{
  "n_mels": 64,
  "mask_prob": 0.05,
  "norm": "rmsnorm",
  "activation": "relu",
  "positions": "relative_bias",
  "kernel_size": 31,
  "precondition_frequency": 16,
  "decay_fraction": 0.3,
  "warmup_steps": 430
}
Rows from block 3, named by matrix and row number. Rows with one number belong to one neuron. Each number is 500 + 40 x the weight over its row's rms, rounded and kept within 0 to 999. All counts start at 0. Numbers have three digits each. After the name is the row's rms in percent of the matrix's.
# fc1: first MLP up (model.blocks.3.ff1.fc1.weight, 480x160), inputs 54-107
# fc2: first MLP down (model.blocks.3.ff1.fc2.weight, 160x480, transposed), outputs 54-107
fc1.264 100:517492487538531509466516490467497521482491455505485482489429428369500490490493502601494551412449521506517437480559451583503494508517464492454471522500481507487470
fc1.265 105:441453544530547557435486514494468459483490571504505447546519504480491471456454520549452427484518535509571496488483450493505488499470504533502526469518507538504457
fc1.266 093:479510486475489460600520478461536536469459502419501563493522559464550527535552472446530527539497462530521527496522497550506491529539481466556528562463400441511476
fc1.267 103:513527476491524470554426530563464601517550531518470555576480462514494521473466517439543546503528529448570508475552507497512551533558546561514479544483481468483466
fc1.268 086:491506484538505528536535506414531462485610470503492531508408484495466555404450529530448421581423552450497533458517521503497590504418502489487524512499551443477507
fc1.269 103:512454514538451458442545529475531430474505482454502465467468434522502534597516510485618504497495445558503525537469493612489539525469534563495537500485479461519499
fc1.270 093:551532452416417498569473545465422481504406460457577475511469474471498524488417475487542570543488462583523486513441456501430513484507470513468561473544523479455448
fc1.271 097:474444436543468476481499515475518475496515450563500456420534450472471469451491508473511501511473518507486514454472552474480550547513546548460522439514460549428556
fc1.272 098:489482517482539521446560519449479577529575524471539544459502525491527493470494509511510502522461513456432474538499467434538560538466549518532521517432555486462510
fc1.273 094:453462500536515525487504568530469530428469489483445437585497485508570509503460505517478472509430467509566482477461441560479469496537465578429467536478474513415509
fc1.274 106:477488488495542523511478495519532544452533603501468502452495508518585520518455488437437569505528540510558540571524522512546577539504522443519561522510463520518519
fc1.275 104:411529479436467489503496572538442523509455483485503488461553413444503502475536457527435506475451499514514487505478479458476503500559497493411485499439586472538508
fc1.276 100:453554463510483517534468517495463557497441646531580546461505474477522434566529422526501454475498515467495525536437479505498519557474433480490459510543507546523498
fc1.277 096:531557492500437518571453588501507441563493477508405448542440460404494500539539517430542508446472526545461456472453400516535508454450534471537519484528464427479451
fc1.278 114:467463594521536494500550467487501577505520538562442584470513459534500551490430480461521485541463480502562498421530469517504496504448482542415429460502526474546498
fc1.279 102:491494510528532515472447478476489489571465497505454454526459455508440404498549449480467502481445576492507502523504460529455531538496471509541503540462528485511657
fc1.280 096:498514489502513472528479359514543483558513466464461448446512501466480501547564482485441468498461445519421425501440479479439489459580562434499497521493524451513510
fc1.281 098:445514493494516482529513530479510513473517470419456420540500499467534506540445524536559539457423466496541499490504527544487494572541577478524502475459449463530548
fc1.282 108:475398535499539529450526513456485496534504511610457522526525509514531461576582487470479466516425505555569446519566504524604490520443549507451475486512477537539464
fc1.283 097:533499511470495466486486495550498500462533485430464451455473505535488566520524457543528495553460525506559589577521428534549434516463488529476552488418494494443567
fc1.284 095:480503437447410491473439541486509433534430502479457414424493513524508530529525529489515475452481536503424529508562436496521498479536485518481546513556497556518517
fc1.285 103:505515564523486465471492479518521504433528429534487481563490541537484456531483523515501501494494533454519566473530489447452441513444448506482407487500462536520546
fc1.286 086:552549498426423513533538458523506555470465469514533504540512538463497526486538531535481433533528512532537455434519536455529455516518511510545442489494458498476591
fc1.287 098:525461517539453483477508516462516601438417466508520550451499456464476514555457447540411445490484521578408487507492413582531532510523467513500426511495504523456526
fc2.264 092:544488496464559534515486451547568544533581449431518547456476513521548472509526551429476548562513525536499506506477427456569494519549510467390507474447511518500528
fc2.265 098:496432532475449493482509532505494453530513547500544563460533514506521436468418451587494544522477452581543477488513497497478528457426499549464549492504547498463582
fc2.266 104:491487536467480518564538528517498533444468507455516506484478471517452491494555512458533484489430449496481577505561473545461485494498505450482498503555377529533523
fc2.267 098:577498497535434489517498494575475540498447490447467577527479555509553502443446581492465556494573585452491534544496555472478549560449517481483489496505486503513518
fc2.268 098:476477503559448533459550460460536472480510496511475460507490559508454549525511465530434525593555553456488518473538488487548542436461492503527524597510467556528539
fc2.269 096:548461530481525455503545560508455466489524461490557504524569526533529564514522501435567565402468498472478499551505464409460486497501499451518542522457497519446561
fc2.270 087:428497519467477435552508594480575489468443563442481556542459479486538521476505480602517608559434423529484549561533472545494474506458457529541530499537504434436487
fc2.271 090:446508430473528472452451497419526507516426418550519502498527533544472533451552511452490465471506493614483497533430493552438565504518457476508484471471543524507552
fc2.272 109:445458503481558532444529452501475488470463457466457495488544510384498532525516512532490481454459434447466470495530484431427507544416431532557567492407490541494536
fc2.273 104:480461518554504444517468507523483458503507426430433492516418526573473520537484491483476545464554461487577512483447509515510517497490565550525555460519499546545535
fc2.274 122:473491447522502584479429479466472540473535551490558538530484496530519539521546480492590447515527538572478518608491551473526549517559505454529577505525481496478501
fc2.275 105:517549473436446487485510551502459496526511521560476527492475415473481537509519511489608524524501465494482549516522517459520394480587446498443438548533498483501518
fc2.276 093:463483447442456475559480551526560575546532473523527519452487507481436483560471508586468411518510437489464505527467533506463531505515535490533470540499496481464480
fc2.277 094:467561523511423536529517439530549513506482479443496482468475520531468488506525470468493460584512483485530444499545433534458550433491556462506496512519442524474486
fc2.278 114:471556531475553521521510460489496555509493579570509515471516451595521517457530531467463454478499572539491533452508501519493521432521408542533465493506585483479474
fc2.279 095:543487433525471575431488480427483527520488474424519514476505457602451472526553505489540426526445524467497473460521441507543457552507512447484523457444489539483596
fc2.280 089:516504481517485499469515448562489506512431465462493583541486513491556443451548513456533583498463494582525541493544510451456473466489449495556579562554540556508486
fc2.281 109:502486498499480487488531498522469517496472563437471453440546479506495449517466528526478495465408496477530427504566452545545535526515509534429524492467583495503591
fc2.282 113:425492499523529545493540437419517506527455457576579521517555511503534477557491564540444494535427496496631462497469525539540413446540546564490530522576473524517471
fc2.283 093:478453580482495519479436521515432522435516554399483479473474533484483473514558477566482543450500521530447544515443456500599467527443482495499562478450530462535558
fc2.284 103:502477492447448510560409516406480538517510476479527510480480405500490503474530465482473513531527525494421523553502568478478467474536491525486451503452471495476445
fc2.285 106:483521563538521563504550517448523510474537416520467547592456513486488555481475504569501523494478461489542529469564471504555500458457531416461466459517472503553492
fc2.286 068:492532505489434571544525506497494502473480444530557536465488546486507447530546482519462534535484501523513552479524511468486511504493478552534509566576462536522585
fc2.287 100:472518566500490462394449482465526547414457501498497508557559531505566468470456453530506470536573408624481485534517497482520485456506513477529422470518541500401468