python train.py --hop_length=160 --input="mfcc" --subsampling=4 --init="lecun_normal" --one_sided=false --weight_decay=0.0
Rows from block 2 of a small self-supervised audio encoder (BEST-RQ), named by matrix and row number. Rows with one number belong to one neuron. Each number is 128 + 32 x the weight over its row's rms, rounded and kept within 0 to 255. All counts start at 0. Numbers have three digits each. After the name is the row's rms in percent of the matrix's.
After each neuron's rows are labels from the 100 clips, of 14976, where the neuron reaches its highest value: "loudest" is the band of the loudest frequency at the time of the peak. Only what is clearly more common there than usual is listed. The data: read English sentences (LibriTTS-R).
# fc1: second MLP up (model.blocks.2.mlp.fc1.weight, 480x160), inputs 0-79
# fc2: second MLP down (model.blocks.2.mlp.fc2.weight, 160x480, transposed), outputs 0-79

fc1.160 104:164116082119138158126173121115045081107146101133123133048151068086141097143133146127113160152082142088064155117163095175115072154172082156122100074121108138153120228142113151145127171137115103129123164139135130117084126082136165159138160161
fc2.160 112:115039156185162125092131133080089142147183155088095114112119110150185132065149146072088155126108175078135163155120154158101166101136092132097191101142160120151189137110165180133152185114119100124145146148125096122095076129196165135115146143
loudest: 250 to 500 Hz

fc1.9 095:181129114145130140062051077141100152120099168120114126086073181131172129082113127175144086048115170165128170124135110084166140122134144151106159159106166079100203138145098110171076086134181103134153145123226157129117169117110089099187169128
fc2.9 096:101081168073127101065084117114129187132112085094126107124095099070100102088094104170171166166105092136137118137137119129125126148159155113100120097135123187110158128125144163126155153170142073194115154145169097103096110121125214121165098126
loudest: 500 to 1000 Hz

fc1.93 099:111139157155181120150152160153140094043150148116155124110056126100119159134154165139139031146097136177087158185127148118051101086089147145135113138078101098165163078089170148116129141151124183091101099156129087146151150146163170179103159085
fc2.93 100:101128129104092190108117180138101104062134093111123087140142114084136084096149173109197043074136165145152092132104098137155124127101121101116156131111140105154139169119189122115192117129162102143170137155140094186154115088123134106092131157
loudest: 500 to 1000 Hz

fc1.153 096:151177092185136113167065060083133172143127090139082118162140193117182142169077123121114109135112130144168142120116099131112076152110084119138133134107097114107109077126128164119118147218159104162122111173135161179136131137130119141186166143
fc2.153 094:145089103146127098102169107137140094138155131124126151147108054131144063105149137114122168119108136151143129142138175070176138099054073175161107090084145180072132093123106114075142157085125096080107139195145073125119114078086201059109122081
loudest: 4000 to 8000 Hz

fc1.402 099:118138083159068130221158129097113113073183063121164087091097142143137097191124119147127122140081108187096106120171102110127119107042140106168126086149100160129136161104087084145176124162125115138111129072107132118141089145143147067097111120
fc2.402 101:162137119137126109090090136108104137122091141120125127062163115124121100132095153075154106121107141134144061061127135119162131136137132131132145100068135148141108112128103072112095106156109169094118125141141127135169197128196144094080149168
loudest: 500 to 1000 Hz

fc1.107 103:146117147171067185150128162121114107102148074132147075088155092138141156178121132146103100158097130100137147096165135136153132201130119167129106119119182126137029157129111109122139136142170091101194072136172146130137074154170167115168135112
fc2.107 096:133130109139131121088136115113051131093153137078144117182152118172080144164148130096091103215129068122129089112133157105064113158107124162163095116122151120118164150105138155129119110148135128123131152137161117136138171183151110138103163151
loudest: 250 to 500 Hz

fc1.422 100:132139029197137127150156135121129123128152102128107117116096135102123090112131153126111106112129125044175114202121076145155090072070110081147158189122154090134182146144135191149151080134121174176081122141209129169109085097193129111130145146
fc2.422 098:175137189095112178089135143123133098168119089142135071099119155136115066199107098131127134077179085160116149171181138100090076115142106122099106138193080088142133157138140122085118134144110123161134063141116149093060161106121170121149109131
loudest: 250 to 500 Hz

fc1.332 097:098122135124091171058104125104157133113154122097151127119109121156104152136089087053163161145115144142074092143154128108132139133130136146131175141119122157066155164115158160107152134108132102081143129139122092159163127082095102115139159135
fc2.332 094:140150073154106070194126094155120072110142136143135156103136088154130135129166137121123192146101129121101096129149164116111095154115123078144080147126142153106188132089119125129117205158131122124119072164151130146140127107089186155116127123
loudest: 500 to 1000 Hz

fc1.42 103:096146118146146150090108141168101143110163096069117148103129087118128139210143103170101123075143192117098158064115120143157103119077088121089125120152104145110150102121132124137118095178111078181141111121139089134173108090104163122091142162
fc2.42 101:140136211153095065087160182114073148099157135122123145104105091124116169109171162114144138094096117117108133092186118197117092112086080106103170164120101146125093083095123115166098147130117121083077149094162117145146092109186072121154125104
loudest: 250 to 500 Hz

fc1.324 096:093082167157173125115099108163150104153101136074065131160137121160116154165142182076144193089103099137110114150188077119160079123117116118085161158145079060157089138118096189155150134111104124169134131160117085079105051115117110094153160187
fc2.324 110:100120070153124109139128154118183128093190120116124138087168096133119178112106183111145152126191125135118150108109162128079128127105232086130118096098113112124132130095133147181173187130112208121095125128165149118087109161140050173099133097
loudest: 4000 to 8000 Hz

fc1.398 108:089081147079106126073123160099109099128128118137101140113064076083128149142151112105118130145117163161147169120201126108074098174095098073103141132120141137074060116107089089132190191096132147120120062151135134152171143087167132124057109140
fc2.398 107:102123133097073098110161169136085157112128124157142121118113151131104166162076134119154130098123096167161133088146100160140135107107192159094098171100053167085168125114106137168112099094175105067138172150169111169156086175104159115130141144
loudest: 500 to 1000 Hz

fc1.322 099:094127181163116099158202078095132126059143078061148098158134091107114067120154079109091168090115102145119187115107173098133113119101104205126110116084117167069194149135173140101111096164134126149142099092123101090147095137090114114121169121
fc2.322 095:141162165181132140158125138133130125152155079152106097132120131190136124135157179154149128128137173141084193147137118120120047100092130164098162099118167112116097104055046109089151123116123127114092159205071135113110104056121139179085114103
loudest: 500 to 1000 Hz; 250 to 500 Hz

fc1.269 098:099106121144147191113105164123138169117149113152096147148135127086156154144041140138167074149120144077139104168105067078133103104106135162143144148160117143103105084125081088106172144182139135112101101150182088111100132103169119193161099152
fc2.269 102:097112119126081126173154146130097096123125196079157078085124131126114168094068172086159171109154110131055143141083124124124158160106132134107132133114180154143124116095163094105084114117083114140117166183163167135144152061170178161121086150
loudest: 4000 to 8000 Hz

fc1.141 101:138089061122156133201064111081117131081134091181161067128144058091167167172131174132175159132099114087080169111105130121107152140069148168146155155128117131172133066122169107157093133168156157172108115119121121057110144136121109101115154090
fc2.141 100:091075168102051133128119127129146156143106130101140133182115071128191102096168099147152133141104145189197087121101144107129136068111109115105147152080115130146129189142096119081175140160174200129121107129115119144129065155126141102190109149
loudest: 500 to 1000 Hz

fc1.64 096:175119097115078136142155130147180115146151088136052117087086148146151154113129139116061065141126187077141096179182121112086173141149091085151158105135153122129147177152093187100088122178110129115154109131164149120153176135132146137067169086
fc2.64 105:116159097149111141101159131076091130160097131164158131074109129113122088143111147172117086100157125040154152145116129156125087195137173193155094118199146144176108086116144115087134112125094128069127140076164084132091135131140179123112146084
loudest: 250 to 500 Hz

fc1.375 105:140174075150075130122075092121148157055160137122153172047142132149103096117092129130178101158080140091095151094158139152169132124155102145106096117127159144082056107117207173125115157137174103053125123118116137108068080086137151133176133111
fc2.375 090:110097119127174092074052142089121140094132167119073134122071115154141098107155197127082173083136106090092073106153130121168096193103147104119146095156155119113042119122160111154131125195079127138162121117107074139102096116123149177151127133
loudest: 500 to 1000 Hz

fc1.305 106:067130137128157160166125108147097114172134083155122082165160137114108119107106125117138138143146082145228143095091099175124104191106120158082112065148138123128114118097137131079138089144153119152047137106129137123125078121189069136190157139
fc2.305 102:134107139149121143126108133096147117128123077104130116149086173154135116127055088112107130142119138085129115129123154130157187043143141155105106125122101125155089129168196101150166122151115102138121077062158112174189068122138177218105134117
loudest: 4000 to 8000 Hz

fc1.265 105:111112099158133153117139105129109066142123163180110116138090095121070157092156168085130183124078171101131139151175093063076127154168141109105170152088113150179141183167116111091148116075186167150112137137165127119135116130149147191058140117
fc2.265 106:172122099157123091132135159111155165133152118100118061151144151111105227152114168167130148120101173152178100177139127124058130181149120098102101169100128132114076087126133142143133112083105133071164152135171137140016139123144127144177082113
loudest: 4000 to 8000 Hz

fc1.101 112:114102148123129143089194110134161126109190071149089141107140172201150124128137097166198175140103130081154185137162156149114089160139160115152138103117134120152144145120119100154074096103078152135080192074142105109072164093163119144107150143
fc2.101 103:141112136144116101153152144137177099118120110153140147172121129177139095138163144197187132181123181097182137129106132126134081148115130141114158082148136097161066187108116074064202151118138102112113100090150128145162115096053083122144033089
loudest: 500 to 1000 Hz

fc1.16 086:132118134047123084109140052133121044129134145146147088105097108125154189134102181078126120114141129128157116155167110134089090133128181151188108088075170173172137138114117132043121136088089135154137187123126109115079157087157126125128109088
fc2.16 092:133172111145105189118089166123170113103124122142118142137110159144150070116120123094114137118136182114101126204139131153109115089153121169128152136122161129221135103153114139152162123119175077153132109028117154132109095121136094147132132168
loudest: 4000 to 8000 Hz

fc1.81 086:102116129141106042207089121065127137079113147120156175135096093063103099158135104143081150122098142123110139132162116121117105174121060191122085131072118085162092146151146109103117046160100115153132087115080110090147107071104140121095128076
fc2.81 090:113123103135218147131136161113120129145115185079173125154149117153140117128147138129162127023127115061138056108181179086126076089196119138131088148185133147102153122057136154097111145089135164170143096088150108133125146160133161109149124140
loudest: 500 to 1000 Hz

fc1.92 110:120098141085113124040107139129145093116131046075113124126115052207109127139158181146122143151132146146123162127173129147079116109078087157110078141131098127100102097195142099083150154116114109132136057128107101158167103115099161105165137120
fc2.92 103:180086158088107142123136110143129145120183183183120147179171113123161165105172150169143165150107149146043139159140171119112104101120127112107108080161101119166127158165142101118153122073118166117163137150081093116159198107186149137103149131
loudest: 1000 to 2000 Hz

fc1.73 105:078119164096127113117189153116142135078131140132134137102130064056121154086156147163167118097106194115156112144165084156123151063153147140125078132178090123103112192152134198142064114116176101104118115157136112106124128104078132167184143107
fc2.73 099:163057140122126147139112152066127172151159132116145118160119108177173088110120161126113199120112109094073142150111131142116107127159068080081084075156145133139121111093146086111147124134163121118159159094067088107146132143160143133152103107
loudest: 250 to 500 Hz

fc1.341 102:161123085156128077170208119139170142128124110124102165137115130132132101116116121171121144106156071154144110132121067110094094189138146094112169144157166180110172135094133110115084153184132159131145130147108079096102155141140138152086132086
fc2.341 107:098140159115090109176073081199164120117098117066095138140130133110070138111139100142068109204110158138102121123078072066097117116134077064099152094112126147123141179114132167114178157102113154114129156070137110104104121101138142151175107165
loudest: 4000 to 8000 Hz

fc1.7 090:090164126072150153152180131135139072124148088121088149073112155144125198113082111095172093129138096082136090137153176162092122104145074063140102095159101139113122104092178140116164113120147129083099076114106128146135085105074098096085142104
fc2.7 101:172109097116176151155158123163161116168148122128163105182136194127147116184156125088210163166111166117113195124115171056075089100098142142111137090158107133107095155154149047137077066209083076116100104144190125110126073134152148058126119170
loudest: 500 to 1000 Hz

fc1.476 117:116123083171120098092113130118155152122115088139066131113131162137119178144149145181165134134077137109152163129122158194154112126073084106094149052113061096147190151064178142168089141182120141141129144235164134090134105105076133126146136109
fc2.476 098:105115133161154117117095120095109098239125106138142154169121144094122109118124106140116139159167092137147143111141105077109152188142123128150136099186115147158153130128126107111143081108141133179113161148150132101144128122156163122193126171
loudest: 4000 to 8000 Hz

fc1.300 096:132119072126127171134146112114156149132156134056070082127068140141120180136104198113143182132129143149127117112156160144144197121070118151063103161146150133136126083116144081153134111125067053082088110065145158079105083104142152114114091134
fc2.300 095:124075092169187139154144119135125130153154164151113116125135164109150116173157126178141155152111120169132198143104140211120128109142176139132153190160152071126141158157187157177144103107197103191079145129074130154152156075083121106115124152
loudest: 4000 to 8000 Hz

fc1.283 106:151111124184146164113107147088110176123067128123112136117083187133144097161144097103216139187195028103143163148173103115156122148115135141133170092133083120098141120107161133155136086106146102098128106196139108126133197112127135163114138099
fc2.283 098:168143171151143184133128158096174088133127169153124113137119118077116129124083140151101139062131160098132109140165200142176160075099107172080175116156069143065140118090127106134121174104102114100155173135125162135091135089137134077111145104
loudest: 4000 to 8000 Hz

fc1.106 092:152123130150130131119106100174087101106177112143073080104102146149133165175143177134120150127157116129088148108201115109079130162139140116116110114134178128154136099086075120133133167175155140091141174156143109116168086169170097145047137093
fc2.106 089:138114138142159106129104150134123102157071116187149129132169087109083129125112086153121146134123148139140223152127123145140111136116093097155123059156118129148194095136171174167131167203118208143161122077100123172096209089115099096110157162
loudest: 500 to 1000 Hz; 250 to 500 Hz

fc1.361 119:148095163145116117123123145079131159119087033153089143065147109144086155108127148088147103113109075142131181099134149111129123123100124118107124030049108105188145162136184158180180084168178120137162107176144100126116164116098099137055142124
fc2.361 095:158125170139166142166154076086188159120162156132142173124153161120145113148142109137113127135194134089127063116142124116134126126120112101094075148225087131121116128144108109115104158155132164170119162168172147113137090114102167153204121131
loudest: 4000 to 8000 Hz

fc1.299 097:132049160095112162111112124094182094110131142149176111116177171082150155114130095162113109113101182128083105106180094080166086134122092154150142121109096140105127093088131103149135176119130181110112167160125152123122056131139190049139110139
fc2.299 101:144085150090164193100130134159204090180058106144109171099105153090123101148096120142083146149180134061183143042121145117144221145117156111132104129153126103069112109083105104112128140122090178114076147178116144104120129097093101125151163083
loudest: 500 to 1000 Hz

fc1.103 106:145168107115145174109117086173101188096183125159129106184129146099127141124088128132117123151072142141111145147124135111166098193150114132097143101106177146129127107125159104085093046171112096125119100176120089135096133110102143074093100086
fc2.103 099:176133076120093169168122068117110110088097131131088117124089149157059135148139116163124182102148187169150123163104107151109128126154144105138101175115069135137146108103106146154085105106169148098146146087098136098130084187124075083105126142
loudest: 500 to 1000 Hz

fc1.255 105:133081160121135156125175105165170108145162078194108112140098138107111067124095158132205156154132139130098150098132188170093120157097147050145188100095147139096155091127132119072074144126091167068171132075124134104122120131166145128098114153
fc2.255 107:168144086143097148146123149110090097090157092074185193093091086173120161134100089152134110190138116108114132137126146116084108067124170144125166119170156143133108148160111142098145184151173110181175100120133081111116148142165156104088087125
loudest: 500 to 1000 Hz

fc1.447 098:112177132146131111128111080078188217065141163119156148060174113229040062146095156136116137133162118180127154078158092176086108165104139144106145133096129126098077127121122110150118125114130077129151129126082144087116110135122122136120130177
fc2.447 098:111111125159107140208090090145141098102122155150175139127067134135133139176195129121145089124150133131140147096136167105148115154166144151125168149156169186061053148104085179148101169155138147067110114173147134135135160115187134120087185080
loudest: 500 to 1000 Hz

fc1.338 110:090099179141185078184124085055123131142078116149090119134146080115148128151120098114125146097090157088127072160091150125145138145151122129118157125224113159057091127133131100119153103135140133129129184102165094184144126122123116178128118114
fc2.338 087:110125100134080168097116161155119158120128094118188115129140104135132159130146115152075181160148117205179079160104111108150166090139154071120124114097057133195082147111096103130103133140123136130163075146140125146071137122130122107118140132
loudest: 500 to 1000 Hz

fc1.323 086:076116138065136062183094095135112153148131110128175098118114154135138125097074083136145044150106133114072077075159104148151126176123152175140152179139060090123112109138126020128153179124073124108173161136133128102148114162067113128136098142
fc2.323 098:083110144097168165094155157138163153167117149063063191116108126109129188162117097132121130076141128105160160108129084128161139121147140133107157128149117161124145177105101153155102062102149132122138046135139164158151172150140140153056143106
loudest: 2000 to 4000 Hz

fc1.349 111:125090176067093094107149102066168056078156130088159168091091102076162144063092088131096138150129169116090157177082107159118109174146147174087140085105107186081123134143064132130166141083181121080175135147120101158117097108112088086166123107
fc2.349 101:144109190105076138101062113190157070118173142130099082132101184145145134123118114140133090106124143138128141143140139141123160162066110156127043168178185177129196122133059129101124110156130115081096171140169117138126130167099221106098105147
loudest: 4000 to 8000 Hz

fc1.44 096:198094131102087159131103113157119117128095135107138099104102151149051164142165149165149115154122131109110130120141109131133103241178115130138072087184092171141088107144143136138103135159140131034104122168183118123133154092128149153078103156
fc2.44 097:119142187046163080098104091124140117128077023097188167114129185129128176146131162097114142185117140107135135177119136120107127134167138085197130114133173146150181094123153170141084136087157164125149157097124150136160159171137091134125148126
loudest: 250 to 500 Hz

fc1.60 092:121120156193119112096157118172121131171180090125104070174125108099205143132168133113075161172122098068130141154144036083170125154139137119096132133125063169153167128139110140116116139177146150118131141158139111063113137086070148138110127074
fc2.60 097:152152152126115085102158114140072130125168148121151152110178140131095094067120130118140182142190164111135149115088148111124151080133129194198178110157096127123106147126057088073171104068121149091128134165092141112085119159160133162138148134
loudest: 250 to 500 Hz

fc1.296 097:142110113145161058116166119137145152147180168127105131116118150141144133157125117159153163112102154112115101117065192183124105197125116124087109150066128067110072195101130111184130130114089085142160109129138119079135116142083113116118175106
fc2.296 090:169122162093176125162149135135100138074082124160112050120083171124087148149097128085162107109120139175116072143177095083145172143137127104082084156158169076123151117056150135188117061117117185116094184134140090096143100180133152188067140138
loudest: 500 to 1000 Hz

fc1.50 104:104140156154066076079155145155122080094109097084129132045110082081172154156156141133117147165187136141161110172086143102130143149071179083141069121143088160101165116074095136123123190134134122131157159114133118140114136109130175131103138148
fc2.50 102:126149162095118124144108083160186124144152143090112108117091095085125143192119114141094167189087149177090144107203104135098081099118127081100104123130108145079135111087082143151160139135075136090104174167152125122053125166160161122150173191
loudest: 500 to 1000 Hz

fc1.308 098:206123173099047120124081110154112129145092132152096101108162187190166121132084107095149095134071151141158150122124074083100095145107138110099102151128124065068163157130126123154086166141115128155106148132083179127116130152122148157122160111
fc2.308 091:144092118154158144115199148124080171139128162123169134109117119092124159160114143182164109148104146135138127126123182125095112168184153107141112123124185081194154084112120106102124166139115134158141107100162130141177084118115121135162151179
loudest: 250 to 500 Hz

fc1.304 103:167110108159155105135098147064093135109127189072119119159088161120122153129087073138135152076124119196124111135111117172148131150086130112087136124127066136130146114134125123109122129116124136176137162145116138069109137130084113168068106120
fc2.304 104:216153138087074111114094081116126154114106164087128111084138118080123081173160145095164115145169117086182156093124125123150169138137132154205109111175099150139110141180136157168138141160151121118161124096152097160152128118136135133078071099
loudest: 4000 to 8000 Hz

fc1.4 085:131077077096133112137103148078155132115137106086092116082079106107146130180069072098165131134145103152160099133158134111130127122098136142146124161182125188163136146159090159143164125173146083116123115139150118144082126158093146155102161102
fc2.4 082:108184105100149154129091113125137125154158105180166134104126101149078076084151169057124111160102170068156119151153150109142101116125174104147108091148119178117153118136195151142096085131133146152145156151133144187095146122184160104127128122
loudest: 500 to 1000 Hz

fc1.27 105:131153131122090075080067148102141138068151106095152130088174149078122097115066075085171186131135187106133146155135113144090155103135116122118159123132127124127077137114105144151165121197127151103132163154157081137110090113109184127132101071
fc2.27 103:175156175122121110157135114154137108085160135101105144189061094148125136080148112111200110111114115167164147131076125135095189132101053097100156100169113145142121151119126137121128154113118206116117143136134113110109101115121136098147147153
loudest: 4000 to 8000 Hz

fc1.292 114:111087113165149187145071136107111107127139073095121104164096136142168194156129123104146144125105115117159215184086126147172063149077144134123102160110104121149080161113083158102147161114173045213098126130102148128118118115153167151112135068
fc2.292 114:117134114148147124132119114083106113171120131123103185146108174083078123107139166109056121137175130114113168118153174118147122150180159096195150125122158123129075085118102075081182060174116086172141151124114170135133131112119153146151185132
loudest: 4000 to 8000 Hz

fc1.456 105:133106152115131121153142113149073116139153122104097108123092097103093180144151159077106165146126140107078127152121121119112091129146152147070140100089154146143111107135053059164116144143097123113090099109156136146146140147129181195111150123
fc2.456 103:133144111126104112089183112125153144127153107159164114067180156175050078104137144103119110089088115098137081140172142155120120178167116091157090091126081094125178086177071155091137113142100106125096157112095141104135149130110138111052147122
loudest: 500 to 1000 Hz

fc1.303 094:122116098116182134099070138109115121109127116104088173100069154125109136083141112127141130089040144141133153114143115116197143123110123129100184117114109140171172201101109099101156108118180156155114099168183143138138146155120087091121140096
fc2.303 103:112090195124086090167228079110126150126176109148160133116040162051136103125102138123156114154108197118124112167082173130184119147151182105155131141148126105117126072199121098150103124116090123178112131110167100146112059169136142136117154147
loudest: 4000 to 8000 Hz

fc1.316 097:116129127107119112097111078175151073114120163056123140146160121152066164093071079147126131151113105086151168126163107098211129107154163175145078119110082144180157076122125108080101165087126109088077070143151134171166112094143081154118168105
fc2.316 089:157162169050067115124135100110141115124118117105130152103160102098136097182172124084094127151111133104115106114147109158078138205139120096131107174145155164135150212162139165113075047115117139123166160169171086200148065115141110164159139109
loudest: 4000 to 8000 Hz

fc1.36 088:176118188111144114103119117122105071098097156116141101115063125154089090103120087164110135062110161159171104131097083131153116180063150057117135094099089144110105144115096122168152113135131171097139091133049095102161144114143142065123143094
fc2.36 090:090115145101103120161117151175111228149112130067098116156121153132121136125114101148144225105199126146150089136075143077128172165134092150145118119166162106135103111137095144119137120149128130168089065143124115196156089118114102128086136132
loudest: 250 to 500 Hz

fc1.134 095:118091122176124174139140089156078107118172152117119119123071162034103064146100210134126177111151137086140158180127105106141069087157103101149154104162124118126115173166075058119106097132115177097099107088132168150139146170108155167130158111
fc2.134 094:168106137137076093154172094097089103171169087146172081102183135151181097124174059136087096119120128136103119137165127110121171068138102144147182147149057146133087135152086137115136133109165141104159108198173112093114108118141086103143148164
loudest: 250 to 500 Hz

fc1.97 110:085126116111135159148116110118188142131120114098123150121075107140104189096107100177165120089159141126176093117133177209198126151170122085122117113106088063139207185107116163166139158096135138109136137129065068106125091130145050132118153139
fc2.97 110:132126134124059138175085122103105109171104164084103120082121086082100172133120155123168129130124137110109132107099217169182175058076110050161148078133108076147138138110134097144180145091155128174139108141142106149125096125134102164137088153
loudest: 4000 to 8000 Hz

fc1.347 101:127139144194103098110174107088125106127149121089118176183066113114133163122131127091108110165158105102104119113090067144110129094153134151116123179140145181114113113193126104188117140166122094110101184115157086151093123099156121116084221081
fc2.347 102:138111085167081159120134157149180130163114125159110117163137156099125129121075194177163122125131098177143134127119068072061164111070163190109119105091109143131203162074096104160128088113114071144099120125141101088133154149112119135082155110
loudest: 4000 to 8000 Hz

fc1.353 120:078078070136127178131121087104161139113104150128117104120103143085115191100056153149094146139047157148091164104167138166104119089097149123147080171093120140155129119194170203186189164152061117171134124173132159119102177144117147137119105141
fc2.353 109:129142081169173098111137135157113145130142132159160136186133134197155121126136123158131135149095171097148146163154140137079142149148132081123206125164104087173107152157137111045165177097115117101143148204151157134135141094087128097112137143
loudest: 4000 to 8000 Hz

fc1.61 089:070080115112106156140181130128074124140139100175082097130170084146105090097206150091126138109174102145123110117135078171137197140118155048139140119115081062116110159154178103171091106096201127142101147159141103154095166160144106135159195101
fc2.61 094:084165173115166192071154066146109137117185119118165119096138145167134083102145127159146069171139135054142084083117079087083120138137121097160129154114099122116115156067164110082097109133168132120132126097097103182171181117130108143133095078
loudest: 250 to 500 Hz

fc1.163 113:172115169160051114117113147066077114044159117168143107074135111093084191149119180116132113169122192172120152104125124138124101111145094118136194158119069071121119155118088119202121158146086123144102127097140072114138177141130128134105139067
fc2.163 102:125097150156151174084146160097172123104130112149145185144109064101152112137051149138129147171157100136148112061094156094120104150158143147146129206171102153116142134062132161191181166155125115131154147133151117140136109142124182130079112114
loudest: 250 to 500 Hz

fc1.328 100:063128117108145130174127104113171143125165153065094157130039105141146177113092101119077106149147146140116132169100048152147016061153165150145141117147112132130137185159092142098142178104104138141148106147108070164094100117147133131146168090
fc2.328 111:146074159152102125165157144109106086127161119074077126168134109112111158133127160134097141177143059116096137114111146143196149138114123124108130138088123112116120157132141089178076158166085100154140117186174086108099085156142099057128156136
loudest: 4000 to 8000 Hz